From a checkpoint of a small multi-label audio tagger: log mel input, widths [64, 128, 256].
Rows from block 6, named by matrix and row number. Rows with one number belong to one neuron. Each number is 500 + 25 x the weight over the matrix's rms, rounded and kept within 0 to 999. All counts start at 0. Numbers have three digits each.
# gate: MLP gate (model.blocks.6.mlp.gate.weight, 768x256), inputs 160-191
# fc1: MLP up (model.blocks.6.mlp.fc1.weight, 768x256), inputs 160-191
# fc2: MLP down (model.blocks.6.mlp.fc2.weight, 256x768, transposed), outputs 160-191
gate.135:510519497530501529507503532462479490495499482504483523506498525476471488526461529550504523530483
fc1.135:481468477505540526496511463501482504513500500495512530478528524507476512498465502517487453503485
fc2.135:498521520474510474512447488485517495489469509487533491512518487476522533480510522536493520514475
gate.136:430492507477452528558491478483463489532517507508513516515506494517488471500498486474515531510541
fc1.136:495512508496511476459490490542502485541464476517507527540518538483478482448480503482462507433524
fc2.136:506490480511481446504511500513488522506504464461494486451482533540497484466482464529560496473504
gate.137:505497512548488487483492488540503518499550481533518556490568521518526505532547530494472440524495
fc1.137:492503473479472505539535476478503528525503508538475515486509481518504509546518473494512496496482
fc2.137:513482525475465494497555497453516462491495485487518465525472508477523520501486495496491551456533
gate.138:458528483490518486499532504491532483522480492466526490493500467508485533497530488488477506519508
fc1.138:466561503521539490471502527501509498550480458480525525473481474495490527478512488450480524542532
fc2.138:492487544454500496502532531542514527506500500499485481505458508513482481522469468536545494537537
gate.139:524539499530565528510485471483476470489497527497523490492504513492488463505547522465521499535483
fc1.139:494554518520480534520491434448482501478514480486478480538497513454485499481551511466491483521550
fc2.139:526506478528498486494507522503479476485483451470466521485498495500551530520481527475504554487541
gate.140:506526518471514497497514485523473484464488537511510444518507477532462492483526506433514564503542
fc1.140:485538461483537516511580447514579493518480479484487477482524474511511478491492454504507497527491
fc2.140:527507498526500482550526482516475522518479509481522510504475501506493491516507481560507504467478
gate.141:493489502505505472508505483508496490479454508489466497470497489546554480552476503491540489504449
fc1.141:511483507530484494539500470481487490480505474539511533528519541456502493520513489496453490444471
fc2.141:519544455487484524505493453468490514469488514514517453530504438534525511490484491462522481485473
gate.142:508528543531524528490506501504517521525496479498503542502518529511493501500528506444466494503497
fc1.142:468530509485473536535527461526500467520468476528481495495486539524514539560501491472480539492466
fc2.142:500494508492492475487496494515503492503483475534492488519507490460520489512473522478517508494501
gate.143:491468467518498517484505494510487457519531489528534548479507454519495531460481474526502526498501
fc1.143:476510495479516491480488464493514528506494496523498493530505498482513493502529503507510524503515
fc2.143:505538531522494488494540477469481479528520498453519512474510491544495449500568512488485495497489
gate.144:516516463465510518495532491489490472539450508518514479517537544507482513526495436521514493496515
fc1.144:483506482500502493522485497504455507521465486487471501519519556526491491488474470506511527494563
fc2.144:541421505517517501483524542485538559518492533478494455489518516501455500484484486451531482502485
gate.145:496473510469528505450489504515472524455468492504476488488494511507493508433510520545441536485529
fc1.145:533472484464472479490498493504510486534526513465487465463513497532572560520477504520542485515540
fc2.145:515532506475550491471488485491493489513481490450500527530527540450515503499476560510470480493493
gate.146:517490518507480473484467520508485508513495506514497505484497489502507486523500463494484486479478
fc1.146:501470567504516496477469493457540541507529507503487522514485480504467484494488439516447489474466
fc2.146:511480523468519557547519533465504547494503525506503513479494467509470489497466483511517479466522
gate.147:511475505456494480478492529515462566472536490513524499452513520516546473519537520516509477489501
fc1.147:519494454455468539494529499499512526515515532496514481487439479558541528464473503473449478490509
fc2.147:545527488513531484536476493461412501481519491491504499500490509483511467504529476526522492544530
gate.148:518461524500529469483546502498459521481496524519480489489503542454481468487553461492495467520502
fc1.148:518523501487519505467534477530532511528493451521503499513509526506499506515501513460505494503542
fc2.148:504509475506543481508522477542533483509508474471488451476505464442515479473470524526466555507498
gate.149:459511493472496494518514465491530500532500505464500525469484492493498449492506513534569517553494
fc1.149:479480512501500502515489491497460502505565452509527509501437524506473440500500527510537509530486
fc2.149:503540524499508508515508518533447471483496532521534531509509540474505506483547506473520439503468
gate.150:518513482480543500486512494518535494520467508498518543469463516505486499510478472488533491543540
fc1.150:510476485473524535567511472526495453520475508479479503455477512524505529516499454501532489531458
fc2.150:514449499522529558464509488485460492528504527480529474484527451561509468529505517518501509528507
gate.151:461561482495503479501504510524473503516537467473485510522523495545546507484515523491541498473473
fc1.151:503523490484480555503505526483527521529503484481455540486535490490506432483481556450484484464525
fc2.151:513492505511482464481487457530483490466491501486481454450462451508509519483535525476476483503487
gate.152:544482474460557512530459509494517488485527490433496514459506522455488502493482483527506530509495
fc1.152:486538526549507527469515572530540507507495543517536490487505506518493504482485488520479543488478
fc2.152:458513538511524494450506472470550464481490453540519458480518504492486495510526551470489568499556
gate.153:541531482469484515496521486502541529491519520479467508506539498487500473517480518498495494486517
fc1.153:484490498536490504526494547511516518529546497495515481519520509520557517469489517490523517452489
fc2.153:483490497554485525494453496498472470495461515517476482502459492496481482487491493508521456509483
gate.154:518480522532421487451495455489545509521559466472438504530529479486508535540536476468567480501509
fc1.154:515498482483524477473478464484507484551487478438549493503551487523516513567537492464538448508497
fc2.154:471510508510562509517531493460568567517497495481507496495469524540431479501519465528529486496515
gate.155:577532488495473435513527487517507529507531532466476479545489536464494513470516512537531469468507
fc1.155:537487525491522491496520521538536506521472503490526474510551492504503478501498508476470508490477
fc2.155:496490480522475519533534518509527509521446483450503531507523540490488490473495436500523481501499
gate.156:536504523467543518501491462485508518483495531454525502504482473475480463508496498494475538498526
fc1.156:485482495498525478488505503473506485480485443511468507500510496492523499513555508522504528505514
fc2.156:501493497463502486519503491493495499480487492507479462533455473531495489543427518506523568533493
gate.157:509456506487527505495487476481503481508505544457502517518460509495514499508511520483471483484502
fc1.157:516503524507537517534506576527474514501497461492474497485489472502507514464495494487513495501496
fc2.157:493499498516501513521479524523486494503494502475524488460475474529485464517541493507508477482467
gate.158:509492495543490490502490516506494524482541506512499517494509486472508482475506517513498455518463
fc1.158:520509514530505512509490499472509472470496489504493509490512523516482543506522484512477506491520
fc2.158:473480509506497493501467498495533460511546497494511514488497466484515491539513515466476521521529
gate.159:520498522496514500483522464512513525506483500487482451549519500499496517488520475515497502488493
fc1.159:510481500508506533513464515490512546512477475539496461513481465531497510494501513508460487483500
fc2.159:499546526492476519439476500490515464463499500470481501516507493517481487489511500480501491457461
gate.160:551492502502550490520475474541491465498499518498498517495527452486515473473546483510510480493500
fc1.160:469499500480450520492530499469457509487511465518517502493458503514456545522489492491488539481481
fc2.160:527511490515498522501507513497515503520491537523531492521494512535526509506491513513499510500516
gate.161:470481474471561476503523455496513482478498477442525541569491557509467493482447490564499527505507
fc1.161:469501495491495533500497494501476526484479488509491497446516488518476495478507519509496531519458
fc2.161:484521440493471477467527539548457485501480489512520524502481490518511501505479461478525515461494
gate.162:518502485502522454499440531471499478477528500471423496504501526492494438473447494531460442532511
fc1.162:483441485462512425519482491510542509466509501452464488535507501480493563512496502529492515515498
fc2.162:536466498505502540504533502503500529473477478516471518480468472486503505512471453513514494493487
gate.163:483519477526478513474432488489482500479452518502471496500527529537473516512523506469527510538438
fc1.163:516457485537498510483510469492472498468479569445508461522450480535508564480505521482497508541540
fc2.163:506486523463533486550465524522495492493461433502499511501512514505510504508542511503502486478464
gate.164:521488490512502496504477510503529492523454513516536502502485504490474491503462506490509520541539
fc1.164:534495503540540504482500473529500504487490501506516493486504496465505476510482453519478456499498
fc2.164:463519523498529492507515504485524495498477464493479492481534511493497542489496488527502537506481
gate.165:488512502475560467490486486548509494470515543528513506534459510554502527523524498463460462537510
fc1.165:485527545516521510520485473465457495509485475540489515504508537492497524485502518515503509523495
fc2.165:515499472499519566518498491504509497537478500525515497469484551471476520517483534533497545468487
gate.166:518535500481557498547464524499461473478496521510488466539508501445475513533490485533474524495487
fc1.166:537539514468548506505496489525484519512483544523463441477490478517495514474476464527480508457500
fc2.166:537489521531505486502489506525555496474512487505509490506529496529501472515523558469471497531490
gate.167:537514525489536456418479499478568539527504497476501534489498507486500495555468496523510524458493
fc1.167:468510504516541520469514515516521536528503517468522552508525508544493501540535525534514511499494
fc2.167:541475477464523479472457496507432506502529533519495538531445523498525471471510463494544520514497
gate.168:487501507531512513505475511514472489493488473550487522497505484472514483469501490497508514517490
fc1.168:502530477508533516480454509508506489484511505517498538537525534493531482501494496519505489479527
fc2.168:448482518512477482493543527483490505496498472498505517513478499513464497526510463515502520526484
gate.169:492537528474501468546487532495509505507516480521476521501471522488482483498492498462499495501511
fc1.169:500517536468501476513530500485529501497466477481484514520499526473465516518513503503464489494492
fc2.169:502486480523499470489476515501518497494497477497493505500510512504509524516484465511500473518480
gate.170:465528501480482481475506487504507541502468470477542495585520475516488487506551520550530530463511
fc1.170:524487488436546522486518461501500475454520500542511457512478528458504488498455450523504479513522
fc2.170:460501484467503546487469486486507482498439499443463494501440500510498552523511539516463508537496
gate.171:490542519500468490521558476504526481496506518488545520504502502504504491505477463508436494457514
fc1.171:509484517467541490481498493480481474506499484498499458489540483504497546542514500548471489512518
fc2.171:479449522509511475539505510509476471485499522522516553482486513495493524446481508467532509505494
gate.172:489558485494515489464459478477514482531518485472502523526531454517503499439538494518481517527480
fc1.172:519514476495454502527526481491530528518515474444544524477495528496485487514514509464541479490512
fc2.172:527525505548485506552506531481492521511460521466520510518458568520478526523522562553559473513508
gate.173:468476507512500477508507494488472491463525499501492487522536511519533491492487527491533521492486
fc1.173:506509503519471475541479487513507495510507499551495509510520507444493480505491492471482502492521
fc2.173:518490513486509502522472524489529506481506512490504509527493510505511496494501493530513492483459
gate.174:507501481518479490492459503477533472519480502506498510489459467525546488546478484517523517517557
fc1.174:498496490482496509508503513491547468514521500507493505512536481480507452541471519494515478513506
fc2.174:481483520541495512503493493505464464514537499479476488506474555504518480530526513522537492501508
gate.175:501506516511485510466533488507515545485516517486484534465533495511532533505501526479477545493499
fc1.175:515473492495484491503444503468467531440502504511490497502502529508498497477505509490473461521506
fc2.175:500434524504514521534510499534499520481476500492486470538514498498532493516479532526520515477512
gate.176:487472512521507512481507487479525504498534525516475524545485517538531512476507495544516506497472
fc1.176:507505471490495478489520519510495492526516531488479514497467533489533480499523493482524491503503
fc2.176:482505502492498509455494491482501496500550477508524464509462507497447500532515478491504513476511
gate.177:523528518541512471554510463520477502478476501501477506525531517493541471529522489464533493496529
fc1.177:528501536517477486527533458526486443502500506496479516523507475466492508518505489500520505484506
fc2.177:482475498459515509534490519520513516499470476466502485508554527503507506465546480502504498493496
gate.178:516481469556482472492501501477505486514528515488476477472508484483475536492498488517519458521521
fc1.178:474474494539513523499518505490509534547476521490479491505483489466467475483501509491465493493495
fc2.178:510494510483485485506502514458516486483511482482518486473484511504477501496535505478498520545528
gate.179:506495463500517525479548478548518529521475479463493476507459463515525558469507484464481464473471
fc1.179:484530498526491467446470505507417518543524513515485505538536509522543487486496487491470519537506
fc2.179:531506540493532510484506505518488526450541522495511449475502542488488500486520474469490513456484
gate.180:501495504486510544541546460531508515486477530503496531492536506500514479520499532479462555538482
fc1.180:502461463477536538496446504493512472521483485530516569491483528520519488503479509488490485492540
fc2.180:487480487434518501481503510506482501474474521508529474498494496502529487539536483509500497505540
gate.181:457484491482540559468511519488478516463543513491473527469450498530470477521526486527530512511469
fc1.181:514544518446462511517516496487538506539492484480528484526543518501518515515507435488452518522504
fc2.181:492530536488505495478515548538529489522496511499484537495535513472511508492532450460515541538481
gate.182:428457535524476502470461516509549519491482533517512507497505519475535518565537463535523521511540
fc1.182:578519525510452534526543448510466533532488437501552504494519456490484495463441533466495428496456
fc2.182:543486490473539474469536478467495491505496527488571490502509545492483468459525497505500468463502
gate.183:518531540515514509506462479485502471464470508466458537522510499522446478504423504471531544504512
fc1.183:506522448527471531506487514533520531477463533494560454449424556550559548470572423496498499475526
fc2.183:514515481460534519481495559534459510490504497509507462474544466563510540498554447497463487510527
gate.184:512490513518508439512490479473492474549453503452467480558478503570502521518500514510494483476498
fc1.184:476462506508497516486520487511531522523493538465488514523556502477505470509466485457472524495498
fc2.184:481529470468535509488499523480489507555517512517488487511512509479491517509489523518506519515467
gate.185:518543479476547526493522466487504482506474541483469484486526573487509505502450471548557452515479
fc1.185:479466494529509518494514460472454529498510500511506540518525485515530498538461533548508483512530
fc2.185:510531494547466492479528503506502546495491524507517535485489513495493513520492518480504535493497
gate.186:514503495572535510502562549524491470510487494498518513497474456546497478469525524515529479562555
fc1.186:461512538452472462541509513459507522455521471459524486522506563462479504523475496510521463496513
fc2.186:499467468432516516484498543498481478513506561549555501565518485494519477544514498540540575522543
gate.187:510516538496466508498504513550506449512528467547478511508507530524505453532505464481534472490432
fc1.187:547457432501484453496456443448480520553479478523493540476493448527530500506478442466488509533484
fc2.187:477502537526560529485475539520457478490535509512507521474508483524510516508439493537490560515497
gate.188:580518536514517502453480533526516526486531528476461514482482467480491497528539492493531516495525
fc1.188:553503504483477513491467506545486476500530505484480518457530518463502542516537498524570478513538
fc2.188:521529501486445486432444516462461520485515497435499485473504460483519513423517532464521494538516
gate.189:501519511508472473477520487520542523504507516504561533480486444443498509462501492523502526499485
fc1.189:496549514478488452489512482547538507488462494526503489494468480447518498489499509499472582512519
fc2.189:465466501508515511491513529483501501468543459490519529485482535484501481500508523442496487458454
gate.190:519504457507508452505506496507502484493510471467528461519525521514545529522492489505540528493499
fc1.190:537485467503462466509504512513504522545471477491500487543505544512515510477492502517540495511496
fc2.190:517483535527488468502465506498510514493477488509488490508518521481469504467494549510506458491484
gate.191:521580512498539481494491512498492505528506490515539565515517511499525510463508466480464501504529
fc1.191:493525507479534533509444514472489484554484503484499517485535481497547459492473484481482484545518
fc2.191:480463510505487528498498459495524557498515513523517441487491580554454499474506503430492489499514
gate.192:536497520485497505500510495537491468540482505542523544468491485473486532501478515468583506485508
fc1.192:447520538508508530490480510523572529554533507471518525495493501540496466496542537500497487441472
fc2.192:512553499503480547471523460446517499482488536466477515490518477502524512494504507536496547543503
gate.193:519474503488471511493451481501516512532493505510526462507483480499495516499494504479495503500482
fc1.193:525480466511501475491547482525510481449517503497510485500499512509468513502499499518518509491470
fc2.193:463517476506485508472514509504477465510485486471500514521523448510500490511498536476530485518461
gate.194:507490467534538547534487497404475511482554562466475515481515470492486512496530509506508522484504
fc1.194:481523484493503487539476498481481472512556497543506509506496527440556496510512474512502474472488
fc2.194:530488487539488529486512481526494513495487448502493504542469515474467527519514508487512486508517
gate.195:498529525482502508484491501498505505482508517492515491544495511479523517531495490519507513520499
fc1.195:503492512466509511551511478483485501494522494488483511511500486501535504483518508491517501501557
fc2.195:512496512549485499506505536500514549503473532487510492483508491512445494514486485492513520510486
gate.196:471510483500528444475518501470503449517530548466456493508511514509516479516530487500516472508464
fc1.196:464488498503505504508467496508491496504490503502485525503495501511470489500523503526457487484505
fc2.196:506484481542504484491487507487485487476510502535468504518508529524513526499481495493504499486513
gate.197:502523519491490504469504509471541486481487527503534509480491513523518557508492508491483534526486
fc1.197:483492476502530497514496498538492452492513495517467508497507529508512502483506482467545480484525
fc2.197:509484546494515512476480452514500518525483521478505508510463505488554508507484539504498504472477
gate.198:509521509489513517477492540503504526534473493492533459473491489472512498469491516522494504515499
fc1.198:495488501475471482505529500511495489521492506528493477478528482519488493500474497551493512508484
fc2.198:512492507499485504532482489475497495500481533502495487488499479504495517483526471474508528466475
gate.199:524466515475525513441489455523524473502498497498496494519515482504485482497516507498518434517554
fc1.199:524527536471550513485521481540513466504504535498484463497519465506470528516539528508501502481500
fc2.199:496525495427544507509514525506494533510502505525484567527513498508499479478507508520487525497465
gate.200:545480485514489458522518498533542488500526453537465489497472505496515486536477512533530532482482
fc1.200:461493485459513463515501518489501506507483512488505490494487518521489543463480540481515500487517
fc2.200:495506491457521471515505479491477457531507500507517528497517487524520501502508497500488448465505
gate.201:493490501516527503502528493477562556534491538515464539487496499471490468498503498509477526511483
fc1.201:497506485500537496505474524468515508476506502512480492515516520512479501504471536491539477478517
fc2.201:501501486490535519477473528521486454519523493497498516483476531470586473470502513488535494502477
gate.202:538469475445538528498481555466500438496508501496468507519473535557521502483511468455500503521476
fc1.202:521541485536507493540491488471451521512518496516533488510514507442546503522480530608547566479449
fc2.202:550559500528465462536505471526525491490459480493480501544518527446492511479500536504521511497469
gate.203:496473526480510475466531512551518493506489487539477498522513500487484524496479496504499526485469
fc1.203:518533537570530441475513496484518533447483541549477530540492542485464503471503468485458457526513
fc2.203:527448527509546547483477533513513477485483508507523530467466502590510528524497510483542482549491
gate.204:499491494497538528474486522487512464508528504455491511534495522508476493489539468524492473516502
fc1.204:494535510518528553524465508512520460511483521508488526490495520525487501476488458468484493506502
fc2.204:463489486517509458522472516474507485518493461520488507491477518501527494491472511496503502471517
gate.205:507533506494500506513483491462534489512494514466485488472504468470529488505530518478515515470525
fc1.205:496499509502520535524468473520482560498486472517503485488510503480517488536487464511521497487490
fc2.205:488496541491478524472475513493531470491547541491481499493543450549484514477498527527504521460500
gate.206:454499466517548496500462500503504489527530478453525461497490549510443504527470509496494533505473
fc1.206:491518458512484564501520475531488554535532536531508493499462509502467494495495494457501485500532
fc2.206:485516522522571503441470523544487518482497504493530507526513489508503492555520519485528523510479
gate.207:530546488521500503493519497521483519498461513512470457506490542503488498527482481502528503502479
fc1.207:493510482486457502485533470498506524444562528493516553537512522493448505493519491501507503504537
fc2.207:482500486515520545490485500523521510521487479465496493480530501495481452540479500526515471447461
gate.208:488422502530505511500500474510472476456526499499524479529512467481461490519453542488499467495536
fc1.208:457516504513501428526500494506474502460480474522494537487449498533501479495488510533489502517494
fc2.208:511518486475462453469447498462481488492502488538503502491496535412491473449500493481497535504509
gate.209:514512534492493545486451534489453514492486502496505498505486502499506496525490498501472522515510
fc1.209:458502506472525514478513524486480505504529480473501523511540504514496534530492487502512466476485
fc2.209:507497503498493548515500489488519443492477508528485490493522502513482519497524496493525472553532
gate.210:539521511477450466475510504453494536509510445488492484577535490496495536512536513485482460495490
fc1.210:528524502491539531510512527494519472477480474501472505546457509520514534462542487472524517514504
fc2.210:467518465523478510470502480513480466478475442499485529550453510442481514560471499495525488539506
gate.211:494492493495531539538545506532472523501521489456516466474442460446496510490495525504469474497502
fc1.211:482513470487500535519523487510457475482507507465517478464446452493492501490516544499460484516495
fc2.211:527542483546471519480529484485538486505516465502453490495450471478479475510497555523488510509494
gate.212:490459512537548497530486470529515470504498520507474504496494542512512460504477517516474539501455
fc1.212:504538513541480520524471517493478495500490517560482455557524493495517471510476526503504500469545
fc2.212:468477486460501498476555506480497472488526484534473522547491487490506545472491512498503473525504
gate.213:479493508474516540513521514496531504494525536521495520502540460485508487525520534494482579451454
fc1.213:499523467478480541502506506523500527517489476467508517456479531536499503484495505496488492512509
fc2.213:521471570521499491504477482538530492520507505490479483479527497501490489501527497517496491524480
gate.214:503498568496474521517498519546542529497509475469517524536519514502515499472490519504529482469503
fc1.214:507526531494470512480510521577545536486508467459484470512489559487502483486474515486472500491495
fc2.214:501471528493514484479517494538550511527539483549470499485508484536523481487525518514513519488534
gate.215:497489531510480495480522491484497527463542524472515527512462490465504504510525497516523528490525
fc1.215:478493504485524512496544491517507513519470459536514489532484497469504508535481521493467489507463
fc2.215:493517456477464485498541500523519520476505497470485492517488537537466541481526479511532468504471
gate.216:487518538507476483500506481499514475515505522512487525531483466503470534498433487493494459507487
fc1.216:536506476526510512486505516507513467534487536444475540518551504486515477526503502495487545499503
fc2.216:488505445537531479491486469503513508474495534461493502509500497472529523491516496480463476513486
gate.217:487504482515448484541503511490506528502456529506517505504478509444537468504495526518452524510531
fc1.217:493482501529510485512518463499504509485531502521498476506502531495527504477510500525492511515492
fc2.217:553508495494472480522502510515531497542494524524475518490493522492516517511501521491504479478494
gate.218:428516528458476468513474533508507446512517501466509510505492498508487493489520518527485466552516
fc1.218:521557484472503499474484541529533573505438472474538493512521513503540531459513495549497534456460
fc2.218:499539495537492480544470512537519494528463458527532514503541564456499497483508525516531544568495
gate.219:490531584469535509492446519440479456473461547519492525547517548463449509515520468523533524437488
fc1.219:506549522467484492531461560520504486497498497494503484516501516503488509503491460494541520488469
fc2.219:507491443532474493518510498489514491501538462478501489517526506504466491478506524522547523466495
gate.220:483515473521522487542489533491470500515516472469483487458519538514521536438478495488453434498514
fc1.220:572464519460486537476524489476526488492486539484497544483532478472521513542488512495489543490505
fc2.220:505519513460496491489486456493504485511545500486468481528483494505506503451523526453515472509476
gate.221:494519467468519514509517451474521491504508485506491548516468510478484510497503525482502526490524
fc1.221:500477464478532519509522477486481486503492527463549546527494495492472492494504521526489520480467
fc2.221:503495520487476500539535494519529501537507509507474464521496498480456505498458501488423489535491
gate.222:528504469462496482551526488483474477474467503544494473553510534492527486568505485562496458547496
fc1.222:488531519503502502495526464546492499517529468458469483520531537504526459537513471464516486525504
fc2.222:452512476514533478478490496466501502521497507501464530471499497484507530514501470582493496545509
gate.223:473523485545493460477485467540539516456469506533476468508480519515503531487566482537508510472568
fc1.223:489498494511525538480494489463514536500512478534489516539505492544500469471498536469486479507455
fc2.223:516497541509482497521438499472496539522466515601517478472470459522484498507509490480526505579470
gate.224:527480491521481496471490489494493466508491508478458521485459491544480500522501520516501488493479
fc1.224:495508517448477502485490512493511533471479479498492514480504488458504568483488485488501484524528
fc2.224:499484513495499533503486493512500484510537519520505488504546488480519491522510513568512498496520
gate.225:494486532509488486490511505464527504469511477523512539475483504486497511501466472455480453538506
fc1.225:466483476501519485516472511520507491534481507515473476511509499489512486483523506494533536485501
fc2.225:498479511494516564480490509512516524490492478513495501516503511489460517523526476483492510470493
gate.226:541488494453471494509502479467533516544532455479504536490510474500517551461533503537485465515496
fc1.226:491485498460510525540489486531511523517500501490458485485480441472487543443505502536503471515452
fc2.226:529528526518501523522458550491496467504544499513516485483507510465507545546538522455485502505517
gate.227:559484509515493496529499472483491501496477480491458459523477475499518519497473505513524490520567
fc1.227:532517483517514512523492545409446505509497501473528497481526457494556451502468512529497487536493
fc2.227:524525473500465480542512488543484494471459510514527512510536533486495478492502514456517477517515
gate.228:476543470481572484502514489560479512505554522498480496531474518476486514509515500558516474501524
fc1.228:480515484491506454524534511512468436503464487472466504482477536448456479497517494503513470526491
fc2.228:508494503496501483506473527508507484516506483464496502496477483522486519458522516525526511500513
gate.229:479465515450499491483465491489524513500481511499508538478475541504510483531480495501527502530498
fc1.229:527497542509490492500497511529500498497511493504508520459489500512477457493502510489474510500448
fc2.229:496497476533499536478494516498492496483461519501493456523466488458512489487480522472521480477509
gate.230:482540491483483520519521516477562505468517492487487479541483514486497493505485505499488525482493
fc1.230:493502498490462481473508511457473516494521497485499504483492496492459473499509478513499486506462
fc2.230:525455548464531478483500528519484561500484494529462512500511483501503488494474450520506490501490
gate.231:528545491556463545497545480515484509495462512489548542527487503533519530522475525453505503479527
fc1.231:545510492465477503538501506480465499468460508459546523516541490508489536501540519463467438469515
fc2.231:503457500475542473504504463553470520496533506449538531509530466535483551527480506523533520521502
gate.232:467466471466517479491520496504494513478524508551476508489522538475491488489489493507545471510478
fc1.232:470508518514492505522539485521507494542483484476520491537535509479507479486475467476503500502514
fc2.232:486502504486542514471515459527489518506524466484570529520538540493530504511487491524491489494529
gate.233:518493492495522524457489472553485558492533446541469503470486515499510505463478489488492507496508
fc1.233:530489523482528491504503486538437445529480469478494513510499465511515537497519513467503464507470
fc2.233:533469520512465545518485489473525495540542464511519514451505504480484486470468486545501488534489
gate.234:490534505448483514484546519528498491496467534507525474521541486484514518485517509506498510530516
fc1.234:495513477469494529521455476484486510480518489506488510515503503517500517502522517495476472449470
fc2.234:544483468502474535522495531493486498513500524539476457504533544507482514506523513494489502498460
gate.235:529497485471517550488503510475480533496478502503465488467462508480524523536479498518495527565497
fc1.235:482525450511516508526502512466486471462446518492516561509470479479502499540513482491467551502472
fc2.235:541513512505477528491527483460532498479496462493443476510515508491478542458473509495497466502503
gate.236:518518497532546515494523502497511513469486508485515458490478481525484491484518527482450516515514
fc1.236:498534540484465498477473506515493496520532485509510526489552462529506489519479526545506490480466
fc2.236:489510462502495487531538504532441473484494484507528515549504548504509489485459469473475507463495
gate.237:550511456489517500518497444465501480511546501514509516504471571530521531470539519483459521466519
fc1.237:532496481527491516510522520479475505501463463506448498513499520490492451479541472471521523520447
fc2.237:463546491500517540480491496465504515474497489509493563493493522510499500493507469463512492531473
gate.238:504499526549504483516488527546476480552524503444513524489481511489530529492495517516505482533452
fc1.238:508495469551496535473479515523503470499479480480532532485508520467502489533493483471488470472457
fc2.238:486469508542495482438493501487499562504521512460494518482502472491503496502518488540499522518467
gate.239:502527469552469516476488509529518485503508548504523489575513543503498542491516510481502457502521
fc1.239:483470488499463471544512478514478547517533486528519530481503519480498521497528488522489527505447
fc2.239:540466516491531519520517487502476531513487454524517531497502455521538523509499524482494520515498
gate.240:515492549502529459518479516487479515496493512483507457477512503534535479502492498512524471496559
fc1.240:525511501512464507470549523499500549507483491503507513496500509512486520497476524484532491516496
fc2.240:522523480475499455465464485505495510521519470539514510549445499499548483530469502522501489507495
gate.241:515531511524514512502547489512501491461515492439479524508482480488456497483493513479523500463508
fc1.241:463479495481493504533555472447486507497500519486513547506515466522476486474490474487510541515508
fc2.241:478471522468493518467515535503522506490505499460512522481485511488489512495498463489500518505499
gate.242:507449498523491550512474454525463500511453538463501524504530476561494553473501457478474476504476
fc1.242:514506502487487470480496485495493505538494471481479487517488531480503514495550499517459530510504
fc2.242:483495479502511527498493510468499503505512534505478475532523529492497514538530550501486463494510
gate.243:510527485468465526502515529491499496471528435476513474459521476484483470519509464466488483540521
fc1.243:423482492479504471466508543476469453567505512507454455480532489534523559531538525524477468475508
fc2.243:464504508545489486516540468442486495465516501489503510505495490474486502492529508496493491546509
gate.244:527519493511498530533495473545488514496469486494506493497510504484507505471530537504501504505508
fc1.244:513491473534464508539496545518475508490472521531467499531459482494465514495488478487519533514549
fc2.244:537451522507499482501507493507479504504502438482507519526503480478504534541516485492489449498478
gate.245:500475479502489490531459500520467498562488521478482502478499519509459489521502543512524504533528
fc1.245:506497470449476509525503506481473515532465499514521509482508535512505527476527558534542447514469
fc2.245:513475544514518506485495497493453524495516496524459543544472476477533380559554546508478508510528
gate.246:468521502455511474508542459452508526463447491494515506500504480504495510518518480493535478483505
fc1.246:485469505543479473516493497455508538514488459485520541468495476459464476524468506507492476503493
fc2.246:500492505492465479499492492494500504537469521487506546461539491523526518520478445494494499511479
gate.247:550522514480527518474513526518471470487502512516504476509519470484527509527486477519486459518499
fc1.247:500532510505528507500502498496490486538498541503502486485497501483487510521510472488524488505557
fc2.247:506481487515509498492499535530478491500440486514529483493502522500527491493476511508504490489530
gate.248:525459530463476519494497490486498557504532484513503471487508545489501491464501544496514503498519
fc1.248:529476493511458526539509508518505504507490504517517476463480532531538508509493525488510493463517
fc2.248:475477509481514491475524517501503515495538512468518454525481480523503496471510491493493480528523